Weights of a small segmentation model: muon at rate 0.0027, 203450 training examples.
Rows from block 7, named by matrix and row number. Rows with one number belong to one channel. Each number is 200 + 30 x the weight over its row's rms, rounded and kept within 0 to 999. All counts start at 0. After the name is the row's rms in percent of the matrix's.
# convs0: first 3x3 conv (model.mid.1.convs.0.weight, 192x192x3x3, standardized in use), inputs 180-191, a 3x3 kernel for each
# convs1: second 3x3 conv (model.mid.1.convs.1.weight, 192x192x3x3, standardized in use, transposed), outputs 180-191, a 3x3 kernel for each
convs0.54,097,252,314,130,119,137,242,201,194,252,175,218,208,221,183,190,229,235,190,149,221,246,179,87,168,174,244,186,203,223,206,172,196,192,203,222,163,202,221,184,196,220,209,181,160,178,210,212,176,204,221,183,189,151,224,201,180,185,214,199,179,188,211,179,166,189,215,161,257,104,155,190,211,251,281,256,143,163,173,201,276,199,208,225,200,152,216,205,215,156,182,187,203,159,213,224,190,219,251,208,184,181,191,160,188,201,217,218,189
convs1.54,122,204,205,200,192,204,207,185,195,198,214,201,191,235,184,171,231,147,171,200,205,198,198,205,204,208,216,204,207,169,211,212,194,212,225,154,191,195,192,189,214,185,183,179,202,213,202,246,168,213,190,169,153,197,218,195,195,184,197,188,196,181,176,182,196,202,196,188,208,207,189,202,194,189,192,190,192,224,227,223,219,227,192,184,205,226,228,268,236,187,167,229,195,212,250,250,151,165,199,144,198,153,221,171,223,228,219,216,177
convs0.55,104,231,228,198,177,192,243,190,137,217,245,189,217,207,205,209,220,176,207,205,155,149,239,257,214,227,151,209,182,199,219,221,203,175,186,189,165,213,207,210,211,180,219,192,219,206,206,207,173,177,176,181,154,230,189,206,168,192,222,186,177,191,221,216,219,186,167,194,165,135,198,171,214,153,243,194,118,175,179,296,182,264,238,256,191,187,279,224,228,168,227,232,123,181,247,214,254,203,169,223,190,209,211,206,228,200,219,224,203
convs1.55,087,191,208,187,203,203,208,204,203,184,208,223,189,194,177,173,187,185,203,197,185,193,198,211,206,199,200,210,210,216,173,153,133,126,195,215,222,219,199,208,220,213,202,202,225,223,212,256,194,224,210,206,223,233,246,207,182,198,199,168,183,221,193,248,196,203,197,183,199,193,193,192,187,186,181,181,174,171,190,220,190,205,194,188,163,152,203,155,165,207,169,204,201,189,207,236,208,230,218,229,212,218,237,188,208,186,157,170,229
convs0.56,096,201,239,175,156,178,143,170,165,166,207,175,262,186,237,226,193,193,253,135,91,226,258,169,240,291,107,174,219,198,205,206,169,210,206,198,210,224,233,212,191,223,196,195,206,215,231,205,210,167,212,194,203,181,205,194,219,181,171,212,187,219,214,217,174,177,235,209,242,219,242,174,198,159,135,187,160,226,275,236,197,199,209,212,209,234,232,205,179,171,224,238,226,215,200,195,186,201,177,240,181,208,200,181,183,210,208,195,238
convs1.56,053,187,200,189,202,201,193,183,182,200,152,215,215,212,257,300,182,209,227,193,205,190,191,182,177,191,196,187,234,220,181,156,263,214,154,177,205,208,222,202,208,204,211,223,220,211,170,167,177,200,225,246,155,175,206,204,227,223,226,194,208,202,184,215,171,182,181,185,200,187,189,192,195,168,177,160,192,203,180,197,192,171,175,163,189,190,239,201,207,205,149,170,215,208,150,171,213,237,181,238,164,287,262,155,192,187,183,184,197
convs0.57,106,177,215,176,255,122,181,169,218,252,177,155,233,171,226,209,175,175,179,213,169,208,184,171,211,201,224,212,180,223,216,171,204,241,219,211,184,173,193,200,235,209,205,208,253,214,226,206,172,173,243,200,177,192,191,214,191,216,195,223,197,193,179,167,207,192,238,163,258,284,202,161,203,171,288,181,180,149,121,221,204,207,182,221,187,180,173,181,225,164,187,208,226,209,237,214,174,163,205,213,194,190,213,242,254,169,213,165,175
convs1.57,076,199,210,198,191,202,207,191,193,194,218,202,211,169,258,211,204,193,168,194,201,202,196,192,193,190,191,193,189,199,247,206,207,215,161,160,217,212,180,201,207,179,205,195,200,191,243,236,196,175,227,211,205,184,205,227,219,200,200,181,224,200,186,236,192,201,202,203,200,200,193,204,194,187,208,213,202,208,219,196,186,213,205,174,153,169,224,178,219,206,194,219,219,231,218,97,211,182,146,215,179,176,199,159,148,122,182,187,178
convs0.58,098,189,134,184,173,303,214,202,219,172,187,194,189,181,177,224,198,179,195,166,183,283,302,179,133,186,183,147,209,248,189,199,186,194,204,185,190,177,186,181,189,213,210,197,188,207,189,169,189,232,224,197,167,225,190,168,199,181,187,203,182,218,248,221,263,227,175,192,140,133,206,232,152,156,173,183,249,228,155,173,147,169,272,253,209,203,169,233,196,232,197,265,216,224,198,232,239,206,209,252,182,191,196,200,232,181,194,216,205
convs1.58,114,201,198,192,207,211,203,208,188,199,186,222,204,165,159,235,163,259,228,199,201,197,205,205,202,185,199,201,252,204,229,176,159,211,257,213,226,211,196,201,189,214,220,211,199,182,148,187,182,174,200,205,196,192,225,197,206,200,191,179,206,199,194,182,199,200,196,203,195,202,205,178,213,191,204,198,218,188,196,201,214,215,178,211,191,161,190,228,241,257,178,200,217,199,249,210,236,194,178,171,180,157,187,174,191,168,179,174,183
convs0.59,096,152,164,175,226,215,188,204,214,141,202,219,192,199,194,218,198,179,185,219,180,188,209,245,207,118,235,117,181,220,216,193,174,221,199,154,193,210,204,174,215,178,236,181,243,205,222,225,210,226,192,235,175,181,198,194,184,204,181,227,218,217,209,235,209,202,283,192,168,218,189,233,156,168,182,186,240,265,217,232,129,172,170,191,202,233,250,197,230,186,186,185,152,213,189,220,237,213,198,162,215,223,197,192,195,183,195,227,205
convs1.59,083,181,203,203,208,201,205,216,187,192,213,173,171,175,186,248,208,227,219,209,207,201,188,196,198,191,196,194,210,222,179,144,199,147,166,201,175,181,173,214,182,216,183,231,202,196,221,194,102,178,220,197,211,201,225,219,216,198,228,223,207,170,183,189,190,193,188,192,212,201,179,198,184,164,195,224,209,214,226,174,185,192,200,228,218,199,132,185,193,175,206,258,201,231,240,188,186,227,218,224,141,199,198,161,158,202,183,165,224
convs0.60,105,252,202,187,146,193,235,263,165,211,218,175,216,187,216,214,186,250,194,235,251,173,206,170,178,196,263,250,214,216,203,191,213,197,184,249,222,164,179,200,165,193,169,240,236,164,172,195,172,217,165,143,169,191,205,211,205,202,194,224,217,202,186,178,235,179,173,121,228,268,240,173,197,188,170,153,188,203,175,105,164,191,184,224,201,203,261,166,149,155,172,211,212,230,200,232,221,170,196,240,188,199,213,203,211,223,171,161,199
convs1.60,075,198,206,203,203,198,195,195,205,199,150,134,212,202,194,203,192,167,185,192,201,196,200,199,197,190,198,198,145,285,162,189,263,202,127,174,186,230,215,193,195,184,212,210,210,202,255,211,239,156,241,161,210,234,219,223,206,227,195,196,214,229,228,192,200,183,194,186,209,216,187,194,207,211,216,193,210,199,210,188,204,214,228,208,195,198,211,178,183,258,177,229,253,231,208,168,230,199,154,212,176,200,250,237,196,184,196,178,206
convs0.61,104,176,149,200,228,169,290,175,167,180,180,200,202,175,199,188,198,227,195,221,152,181,214,130,270,217,237,135,211,197,218,190,232,191,176,208,218,197,215,168,212,206,213,212,216,216,206,235,198,188,215,188,215,179,166,200,228,222,203,186,186,202,208,211,191,142,265,208,166,188,216,258,205,105,150,151,157,154,163,208,210,164,245,245,173,206,206,142,201,203,182,213,220,153,210,197,268,193,210,183,189,188,217,186,243,227,191,213,173
convs1.61,090,191,201,205,190,223,199,192,189,200,202,196,207,209,215,220,196,231,207,201,205,188,196,201,191,200,197,193,225,235,218,199,232,204,210,129,240,213,200,191,205,213,184,194,196,195,175,246,229,189,234,205,205,245,194,219,189,211,200,172,192,202,159,158,206,193,192,189,188,185,205,224,190,193,186,187,177,213,187,202,224,207,212,198,216,222,259,176,248,250,192,153,181,181,182,137,182,209,153,193,225,246,193,221,205,177,238,183,167
convs0.62,103,177,209,200,184,154,190,215,205,162,177,188,181,218,169,191,212,201,197,152,148,198,261,245,160,183,161,199,209,176,210,202,183,213,189,177,211,218,231,212,179,206,225,230,238,213,172,191,182,162,191,217,240,217,204,183,190,207,174,180,219,208,200,191,217,230,190,202,157,239,150,191,190,189,157,168,142,178,247,147,128,151,186,239,266,169,220,185,175,191,189,236,176,197,199,208,201,191,250,205,197,206,188,202,181,184,219,222,221
convs1.62,067,184,193,200,186,194,192,191,180,181,197,245,227,201,194,217,183,211,192,199,197,190,181,200,200,202,203,196,210,241,210,216,225,161,202,180,192,203,203,216,198,184,190,228,229,215,206,223,196,168,172,205,220,237,204,223,191,215,205,152,230,199,220,223,193,193,189,203,174,184,192,176,188,189,167,161,188,203,167,201,208,192,195,181,204,172,268,241,212,212,203,221,120,215,216,204,158,249,173,174,213,203,206,169,190,196,219,230,192
convs0.63,100,162,185,189,223,187,229,176,230,196,221,238,181,210,203,200,197,189,185,177,129,195,183,246,141,213,157,161,220,227,154,214,206,175,175,165,167,197,183,207,186,200,197,185,156,218,177,215,179,171,233,189,220,184,193,220,166,199,190,168,199,199,192,200,171,284,265,241,170,226,188,178,176,256,175,146,252,193,159,222,160,176,196,240,227,183,241,157,264,242,236,200,217,201,200,184,171,216,194,216,250,231,204,208,218,195,218,189,202
convs1.63,067,189,213,186,167,223,199,174,198,185,198,266,246,212,201,278,188,198,226,199,200,202,211,206,194,201,191,189,193,199,167,143,127,169,203,201,219,224,209,207,201,248,231,220,215,182,190,198,179,218,149,230,276,190,230,229,196,239,195,185,230,186,195,209,205,192,186,217,189,179,210,194,185,193,211,197,190,195,235,189,190,235,192,221,224,151,161,214,198,185,192,149,206,193,189,207,216,152,165,161,203,232,217,173,166,236,187,160,203
convs0.64,103,225,215,184,209,168,196,273,118,201,198,153,178,240,165,139,186,150,182,194,169,153,176,204,204,296,180,153,183,188,233,241,179,190,231,224,169,188,217,186,194,175,172,206,208,247,190,245,233,175,151,199,239,180,110,190,211,222,224,225,238,206,226,223,169,209,168,258,206,188,209,245,176,152,168,202,184,112,204,231,141,96,218,187,193,237,223,236,258,196,171,199,216,191,234,228,201,187,203,218,216,207,232,223,174,186,224,191,198
convs1.64,087,179,200,208,177,199,204,203,201,196,232,172,226,155,215,208,209,219,199,199,203,202,222,207,206,209,178,180,188,147,225,160,182,222,181,145,207,211,217,227,249,232,193,174,209,202,214,212,171,283,182,169,213,213,182,202,208,226,228,198,223,213,231,201,203,176,169,205,194,169,202,188,187,182,152,171,191,199,193,162,213,219,206,202,204,198,208,201,222,203,195,190,161,222,226,138,200,230,189,241,185,195,207,183,217,226,170,225,186
convs0.65,096,135,233,197,286,156,219,198,191,192,223,186,208,195,206,222,193,210,206,268,164,205,164,209,298,240,147,180,201,202,194,201,181,243,199,186,199,196,200,203,175,226,177,201,197,171,184,223,176,236,191,217,194,182,213,205,224,194,187,193,188,195,202,201,138,198,264,222,184,273,182,138,219,262,175,133,233,212,238,214,158,159,186,194,153,157,173,160,160,158,219,191,195,202,190,198,220,205,182,192,193,210,203,209,199,212,193,216,214
convs1.65,114,189,200,207,199,210,197,190,188,201,208,201,172,207,206,173,223,208,230,210,205,191,201,206,199,203,205,193,197,285,187,204,275,211,234,275,155,216,201,197,199,161,197,207,181,187,244,205,158,214,154,175,189,150,213,213,184,247,210,170,207,208,201,182,192,211,188,195,203,195,196,206,199,194,208,199,169,195,189,182,176,194,203,208,172,217,219,187,188,191,207,215,201,135,227,233,301,197,242,252,166,231,234,170,153,181,209,206,219
convs0.66,100,207,239,175,210,117,131,221,296,134,198,176,194,183,195,216,167,217,171,229,201,222,181,180,256,241,225,232,219,201,201,176,221,217,187,209,204,180,178,221,198,173,186,200,200,217,199,202,177,198,231,175,199,224,245,199,187,191,221,228,185,198,186,226,186,185,263,194,182,268,136,196,221,220,183,175,176,183,277,187,162,203,162,173,240,205,200,234,196,180,197,184,207,220,186,202,200,197,177,181,196,197,192,204,228,210,196,145,200
convs1.66,156,209,207,214,222,196,197,207,199,197,181,208,163,207,176,226,219,196,189,195,211,197,197,196,192,189,204,194,215,205,179,204,183,210,192,173,192,201,206,190,180,184,194,206,197,222,192,191,227,224,164,203,219,184,214,186,169,201,206,218,218,171,213,221,217,222,195,204,241,221,179,214,192,176,252,215,173,176,189,187,201,189,245,179,187,227,243,219,153,221,210,191,228,201,186,142,173,211,253,200,217,146,155,225,279,259,174,209,194
convs0.67,097,166,196,200,187,197,150,203,132,200,177,153,192,213,222,206,198,255,232,130,246,161,194,152,169,167,222,119,197,207,180,201,145,207,223,202,199,188,212,207,186,199,211,225,240,207,175,226,189,211,197,157,208,174,180,219,199,217,204,208,214,202,194,206,218,237,216,203,245,215,200,240,132,228,156,143,156,233,199,163,196,150,200,193,184,193,220,219,173,196,213,227,204,200,215,200,202,230,193,187,199,188,219,223,185,221,204,213,212
convs1.67,092,192,183,215,193,196,198,195,187,209,194,224,169,197,141,223,194,180,211,191,209,212,199,206,201,194,196,190,174,183,173,216,313,202,183,167,217,218,196,181,196,182,241,207,204,184,229,246,252,198,166,219,158,175,245,192,166,188,202,223,201,221,188,164,190,174,192,199,206,212,196,202,206,183,197,216,204,202,205,187,170,201,170,223,233,207,198,224,180,215,219,218,187,230,196,137,209,194,169,248,233,176,223,230,212,141,189,209,191
convs0.68,102,192,165,211,174,179,176,130,199,189,222,258,195,222,182,165,232,173,197,181,237,176,235,190,246,280,198,202,184,209,183,173,217,180,194,194,168,210,166,187,220,229,226,196,199,196,213,193,217,221,202,197,220,238,222,213,191,206,198,213,207,190,212,176,189,228,164,214,170,165,196,138,194,226,175,223,309,258,169,212,162,179,212,200,238,211,207,191,181,183,160,210,223,212,226,207,218,244,199,160,196,180,211,197,144,182,225,191,182
convs1.68,079,199,209,205,185,189,189,190,197,205,204,157,206,174,207,214,206,237,208,212,209,197,212,207,201,207,192,190,166,169,217,198,158,254,194,165,192,198,228,211,213,206,200,257,212,218,188,207,233,208,236,165,204,205,187,217,161,232,204,212,207,188,222,227,207,189,166,200,186,181,191,185,198,193,209,178,186,206,165,191,208,196,187,197,168,192,195,163,211,161,171,162,184,204,217,268,146,208,192,172,174,141,152,196,274,255,165,137,192