{"arch": "unet", "model": "segmentation model", "dataset": "aerial photos of the United States (SatlasPretrain)", "train_examples": 203450, "image_size": 48, "crop_scale_min": 1, "horizontal_flip": true, "translate": 0.06, "rotation_deg": 10, "num_classes": 8, "norm": "groupnorm", "hidden_act": "relu", "weight_standardization": true, "pixel_unshuffle": 2, "widths": [48, 48, 96, 192], "blocks_per_level": 2, "block": "basic", "dropout": 0.1, "attention": false, "upsampling": "nearest_conv", "label_smoothing": 0.1, "init": "trunc_normal_002", "residual_init": "scaled_by_depth", "optimizer": "muon", "muon_scale": "match_rms_adamw", "learning_rate": 0.0027, "momentum": 0.95, "nesterov": true, "orthogonalizer": "polar_express", "adamw_lr_other_params": 0.001, "max_grad_norm": 5.0, "max_steps": 7400, "batch_size": 256, "epochs": 9.3, "lr_schedule": "step", "warmup_steps": 370, "weight_decay": 0.1, "adamw_weight_decay_other_params": 0}
Rows from block 5, named by matrix and row number. Rows with one number belong to one channel. Each number is 128 + 32 x the weight over its row's rms, rounded and kept within 0 to 255. All counts start at 0. After the name is the row's rms in percent of the matrix's.
# convs0: first 3x3 conv (model.enc.2.1.convs.0.weight, 96x96x3x3, standardized in use), inputs 81-89, a 3x3 kernel for each
# convs1: second 3x3 conv (model.enc.2.1.convs.1.weight, 96x96x3x3, standardized in use, transposed), outputs 81-89, a 3x3 kernel for each
convs0.18 101 [153  64  93 134 126 108 174  80  72 125 135 131 132 133 138  85 114  84  99 155 102  90 209 133 103 207  96 123 110 145 148 117 146 148 147 130  90 130 135  83 101 114 139 124 146 107 120 165 117 115 152 143 133 122 126 161 144 194 134  65 104 108  95  92 104 140 100 127 124  85 136 112  76 237 184 101 227 156 120 222 126]
convs1.18 105 [131 119 163 134 103 152 111 117 132 153 113  74 153 174 104 150 145 124 101 208 103 125 255 135 133 241 183 120 102 134  65  92 131 101  94 139 135 120  92 133  92 111 159 120 145 153 109 105 131 148 110  77 104  71 161 166 139 129  93  99  93 119 120 124 160 120 120 124 106 144 140  97 134 184  94 192 203 135 123 208 151]
convs0.19 093 [187 133 142 171 179 197 226  90 146 106  96  93  92 126 118 107 103 136 104 126  72 108 112 104 106  69  98 177 137 112 190 147 117 181 141 135 118 142  85 156 120  80 155 144 102 102 149 184 138 142 120 159 173 118  73 117 121  96 125  94 122 123  92 145 125 161 157 155 164  98 106 120 129 127  81 141 128  59 133  91 103]
convs1.19 077 [178 199 213 229 224 226 153 201 200 149 117  91 171 161 122 208 193 159  66 120 144  55 138 152 146 130 155 155 133 188 101 124 135 115  60 118 138 123 126  91 148 176 107  61 143 125 147 150 123 146 137  90 144  88  95 132 109  64 111 122  77  87 126 143 147 176 196 156 180 148 159 168 134 112 151 153 149 133 151 142 115]
convs0.20 098 [155 182 167 148 157 121  76  52  88  62  86 139  79  86 161 125 146 144 109 122 104  96  94  86 119 145 158 150 150 142 157 119 119 148 117  68 160 141 101 141 143 117 189 182 151 169 142 166 132 134  98 109  97 166 133 117 166  79  96  98  78 116  45 146 106 108 134  85 125 136 126 175  71 128 104  92  91 104 160 137 141]
convs1.20 106 [124 117 142 147 127 149 181 171 153 189 140 166 197 114  98 156 111  91 119 120 119  97 112 114 107 138 127 190 148 110 165 122  89 172 120  97 157 207 207 128 170 164  93  99 128 148 140  90 127 143 130 155 147  94 113  80  89 102  97 165  84 103 118 167 164 126 159 133 110 125 103 103 109  72 116 122 119 114 126  97 102]
convs0.21 095 [136 101  75 133 140  79 118 103 175 131 117  79  92  95  83 115  91 187 147  99  90 139 146 152 136 106 138 151 151  89 153 135 140 113 125  93 109  99 110 110 151 146 116 175 127  98 141 154 165 186 181 172 132 126  95 108 161 188 166 128 127 110  91 116 168 139 139 215 131 158 203 168 127 155 144  84 170 122  50 150 201]
convs1.21 097 [122 116 156 153 131 177  75 101 150 117 159 149 137 130 123 127  83 113 104 139 122 117 174 120 120 134 135 127  95 133  97 121  82 111 126 110 130 101 133 108 140 172 117  94 179 111 136 125 145 128  92  84 150 121  79  75 121 134 118 108  51  93 138 187 173 146 199 180 123 152 109  93 110 115 102 146 111 147 125 118 138]
convs0.22 098 [ 99 116 125  74 150 121 191 141 149 222 165 120 170 127 182 150 146 158  92 162 121  84 177 117 109 180 101 106 158 162 149 137 116 139 151 125 138 122 166 158 181 154 145 155 139 161 102 139 165 147 121 124 119 140 120  82 177  91 166 164 123 124 163 159 134 175 155  86 146 106 101 131 186 185 175 190 175 169 197 167 136]
convs1.22 094 [154 146 138 183 119 140  64  43  79 167 126  91 148 136 168 148 132 207 124 106 114 128 137 132 111 127 162  92  69 123 136  76 136 140 100  90 154 170 129 134 140 160 149 209 145 100  90 118  87  70 115  81  98 153  85 118  84  46  85  83 137  85  48 136 146 135  82 145 184  72 146 167 125 137 123 106 183 178 124 189 169]
convs0.23 093 [136  77 104 162  62 111 173 129 166 120 215 108 155 168 147 127 167  77  99 113  95 126 149 149 116 115 160 147 134 127 142  99 100 125 127 118 122 125 155 111 125 150 145 148 147 121 137  96 115 172 146 123 123 101 112 138 132 110 106 126 113  86 130 115 138 146  68 122 143 155 150  86 118 196 140 136 203 174 116 170 109]
convs1.23 133 [173 151 201 158 114 138  78  78 135 110 117  67 155 170 102 200 193  89 108 124 155 113 109 125  86 105 121  76 124 139 134 163 136 130 157 151 180 158 149 124  81 158 123  50  99 118 119 113 122 114 108 125 129  90 173 164 132 111  77 118 111 108 124 127 177 156 146 169 152 140 168 138 174 123 101 176 144  98 153 199 126]
convs0.24 089 [ 92  89 104  79 113  82  67  30  77 131 122  81 199 153  89 159 120 103 108 104 151 115 113 162 166 125 196 130 120 150 149 166 155 153 146 105 147 123 139 142 117 137 168 134 115 140 156 138 121 143 151 118 112 128 118 108  90 101 147 178 109 152 196 118 144  85 112 124 111  78  87 168 198 145 138 195 162 125 165 160 229]
convs1.24 117 [101 118 152 107  81 108 142 120 101 165 152 196 150  90 132 113 112 108  69 119 114 106 125 106 119 103 106  98 125  88 144 128 156 141  96 107  88 148 162 101 169 172  93 138 174 103  70  80 107 113 101 135 132 128 157 126 111 152  51 111 119 111  86  80  93 130  98  74 115 115 100 136 191 138 186 145 154 176 128  79 132]
convs0.25 093 [ 99  85 102  79 121 106 115  84 133 146 176 142 159 147 136 111 141 123 161 179 168 127 142 166 181 117 111 159 123 108  95 101 125 141 114 162 133 172 170 132 126 165 176 122 162  83 147  97  87 142  93  68 124  67 136 141 122 126 115  85  74 118  94  67 193 114  99 120 144 118 114 160  72  69 144 122  65 118 131 148 131]
convs1.25 077 [110 149 121 141 145 157  73  87  75 158 102 120 126  97 146 161 147 103 111 137 120  86  75 151 128 137 109  80 133 129 132 117 115 103 128 110 121  32  67 126 155  87 124 112 121 113 150 136 114 145 126 139 159  67 152 166 183 108  96 112 132 176 194 182 126 120 172 136 133 125 131 148  66 142 171 144 172 147 153 111 100]
convs0.26 106 [115 148 182 100 183 157 191 219  89 110 136 138 130 121 118 106 115 111 123 131 135 151 116 173 105 124 168 102 121 147 127 133 122 106 123 114 138 103 138 122 138 100 128 129 137 125 159 139 112 143 100 156 163 122 153 176 128 117 117 106  93 132 158 152 140 134 148 131  94  84  59 118  93 111 110 156 131 137 140 122 157]
convs1.26 138 [135 196 104 169 175 130 135 141 153 179 183 141 164 175 194 174 183 160 133 142 114 113 152 116 130 188 116 137 171 118 115 145 164 119 150 171 134 140 136 156 126 102 124  96  57 142 147 148 130 119 138  82  97 117 119 126 102 115  76 135 128 129 117 103 109 113  93 122 129 131 134 174 164 113 149 123 157 156 100 113 111]
convs0.27 112 [103  82 115 116  78 145  95 115 169  99 105 141 101 101 105 117  86 110 178  98 146 148 100 101 142  92 124 131 102 164 115  93 179 166 133 136 105  78  95 116 167 151 132 165 149 125 178 135 112 123 134 111 121 142 154 130 110 175 103 102 159 135 163  83  97  86  88  88 145 116 116 101 153 123 150 152 118 151 185 184 149]
convs1.27 088 [183 181 134 167 129  86 144 147 140 123 115 126  96 120 118  89 105 139 103 128 144 111 144 170  87 203 187 153 113 157 127 125 157 141  81 173 137  60 123 120 116 134 182 157 108 104  67  85  85 148 105 115 106 114 179 131 163 185 131 105 164 131 123 122 124 109 123 117 121 126 149 118 121  99 186 122 105 152 104 131 160]
convs0.28 111 [ 78 119 112 128  84 150 107  94  68 109 141 145 167 133 128 169 126 140 104 168  99 139 172 127 158 146  67 135 148 137 194 112 157 151 126 151 102 137 137 116 133 129 130 137 169 146 198 167 147 160 119 129 135 161 126 157 147 191 148 164 127 112 110 137 159  82  84  94  94 183 111 137 136 146 100 122 170 110  90  94 116]
convs1.28 070 [173 147 119 135 128 112 145 150 131 170  66  71 147 105 135 148 129 103  96 104 155 107  98 127 113 151 134  99  96 111 116 124 164 152 107 165 168 127 137 158 125 110 155 125  98 106 137 133  82 158 100 105 130  87 156 162 162 138 165 184 166 186 154  81 126 131  67 142 169 151 163 113 144 150 112 124 162  62 134 155  82]
convs0.29 090 [104 158  96 104 126 130  99 114 160 102  69 105 124 132 103 103 125 160 114 146  81 104 147 138  84 118 129 179 223 132 140 165 148 146 133 130 159 160 107 127 159 133 103 140 127 107 112 136 102  99 128 155 125 158  61 130  89 106  87 180  95 124 162 129 115 169 107 128  81  93  43 166  94 106 132 146 115 106 176 138 158]
convs1.29 103 [188 102 125  14  41  91 133 127 151 115 139 173 118 123 161 125 107  86 112 158 137 103 154 126 114 118 116 121 107 110  93  89 139  89 145 119 102 102 167 104  85 110 116 193 137  80 113 104  92 132  89 122  97 124 120 151 130 125 136 161 158  98 107 110  93 104 130 125 143  77  98 130  70  57 138  69 128 128  71 124 108]
convs0.30 105 [120 134  63 154 140 189 154 147 186 113 138 138 145 115 112 118 112 129 163 204 160 128 156 144 148 105 133 132 136 141  94 148 132 160  95 132 169 138 117 106 115 127 137 139 146 136 135 160 144 181 191 151 152 159  79  93 128 148 134 119 124 105  66 111 141 180 127 255 148 156  96 106  78 181 163 156 120 125 159  82  80]
convs1.30 092 [138 154 151 116 102 109 154 120  85 122 128 139 134 132  82 133 127  90 137 117 158 148 158 147 106 128 132 145 166 148 130 129 132 181 137 104 164 131 104 109 172 148 161 148 143 166 198 126 164 183 144 171 107 171 162 141  84 108 126 121  89  82 106 156 156 165 168 237 140 193 185 172 112 137  88 124 102 115 151 101  72]
convs0.31 092 [111 104 124 128 126 125 173 137 116 165 138 111 146 121  95  97 106 117 140 143  90  89 105 167 132 115  91  68  93 165 105  97 158 118 108 110 132 116  94 134 125 109 110 128 115 124  88  93 141 140 111 111 152 114 133 156 110 145 128 114 160 164 119 120 130  83  77 129  90 172 196 182 135 129  93  81  98  98 105  67 100]
convs1.31 116 [ 98  83  87  79  66  93 107  91 116 105 101 133 110 118  97  96 143 157 138 124  99 118 149 135 135 121 105  96 102 140 165 137 119 190 137 159 111 105 101 127 106 134 160  98 101  95 150 106 121 114 120 133 137 141 166 153 163 143 190  78  45 116  66 142 107 104 112  84  97 110  89 125 160 128 139 111  97  92 118  95 138]
convs0.32 102 [ 97 112  78  67  81  53  69 123  93 133 167 146 146 128 135 183 105 155 112 133 144 158 128 154 135  88 121 176 144 149  91 126 115 134 147  98 142 193 185 184 167 125 112 147 193 127 157 142 169 154 163 181 120 137 138 140 158 180 144 142 110 196 162 111 129 162 152 115 118 117 142  99 154 146 107 145 135  81 159 132 115]
convs1.32 065 [105 111 107 120 136 108 135 185 159 115 135 134 117 139 126  98 131 132 118 113 132 106 148 154 138 135 128 170 132 119 120 120 120 123  97 116 108  71  87 134 139 121 160 154 172  98 168  65 122 113 123 137 137 138 113  90 110 161 134  67 162  71 150 103 150 162 116 140 115 160 149 116 171 153 166 121 132 146 118 143 123]
convs0.33 094 [ 81  74 171 120 168 191 121 192 180  78  93  98  98 110 139  92 108 111 150 113 127 154 134 107 153 123 111 125 103 119 137  84  79  71 166 125 154 126 134 128 142 144 126 117 118 144 139 171 145 181 174 149 184 177 193 173 130 114 111 121  81  76 109 121 203 220 125 166 146 165 109  87 132  81 105 157 125 118 116 145 115]
convs1.33 110 [112 150 121 146 166 148 148 147 121 133  72 105 109 140  88 130  82  69  87 116 148 121  92 172 155 128 108 167 194 156 172 164 207 188 200 151 133 115 152 115 170 195 171 148 103 141 168 170 149 150 155 139 158 133 116 112 141  72  77 133  57  70  84 150 146 189 128 177 128 144 168 167  55 113  59  92  95  63 154 113 121]
convs0.34 108 [170 123 151 191 108  41 198 133 124 101 157 173 153 128  89  88 157 168 153 127 127 117  87  30 149 145  86 119 123  96 131 109 140 135 103 108 107 104 142 109  85 124  94  90 116 134 133 148 106 129  95 125  91  82 150  75  79 145 172 162 156 191 160 106  75 102  87  94 103 102 132 145 138 157 143  96  64  43 136 101  65]
convs1.34 091 [204 206 129 119  72  62 135 170 193  51 100 120  89 108 137  89 148 169 102 123 121  98 114 125  90 156 180 175 140 141 127  64 128 167  85  97 158 105 135  89  89 127 126 106 149 154 143 122 147 130 108 100 119 112 121 152 136 152 167 183 130 134 110 120 125 114  64 136 150  94 115 118 110 159 110 111 108 149  94 131 116]
convs0.35 109 [160 143 152 199 167 129 191  71  55 124 110  88  85  84 105  74  73  89 126 116 162  89 151 133 125 105 103 101 143 149 149 112 124 121 101  90 126 132 120 107 187  90 126 147  63 119 134 109 122 123 120 149  97 111 125 125  97  89 117 116 103 108 128 100 154 150 134 162 183 108 174 218  83 109 105 103 146 143  75 143 180]
convs1.35 080 [108 131 157 120 135 156 123 124 118 137 113 139 130 134 118 113 101 122 109  99  77 101 141 147 127 170 163  98 152 199 123 120 162 100  64 135 131 135 159 106 106 177  87  94 182 140 107 115 140 137 155 129 121 139 143 148  84 131 134 121 147  81  55 188 147 140 209 146 127 152 143 119 111 142  80 113 137 105 125 133 101]
convs0.36 101 [ 60 125 116 188 172 163 137 171 131 146 137 176 110  84 116 151 130 155 169 138 198 126 148 132  83 119 137 126 127 104 124 159 123 145 142 101  95 125 132 104 135 153  91  91 149 118 111 115 137 101 169 134 147 200 187 128 125 145 126  80  92  93  66 119  87 124 160 136 108 164  92  33  87  72  96 128 130 143 122  87 111]
convs1.36 091 [165 177 194 162 196 157 105 102 139 144 131 107 133 143 168 105 130 177 147 150 133 133 139 113 161 119 134 110 125 158 108 151 191  77  91 159 153  98  47 159 184 138 126 166 138 153 152 138 173 127 159 119 101  72 139 136 125 132 130 174 137 141 162 161 103  88 101 107 118  57  82 132 150 114  84 134 101 127 149 107 120]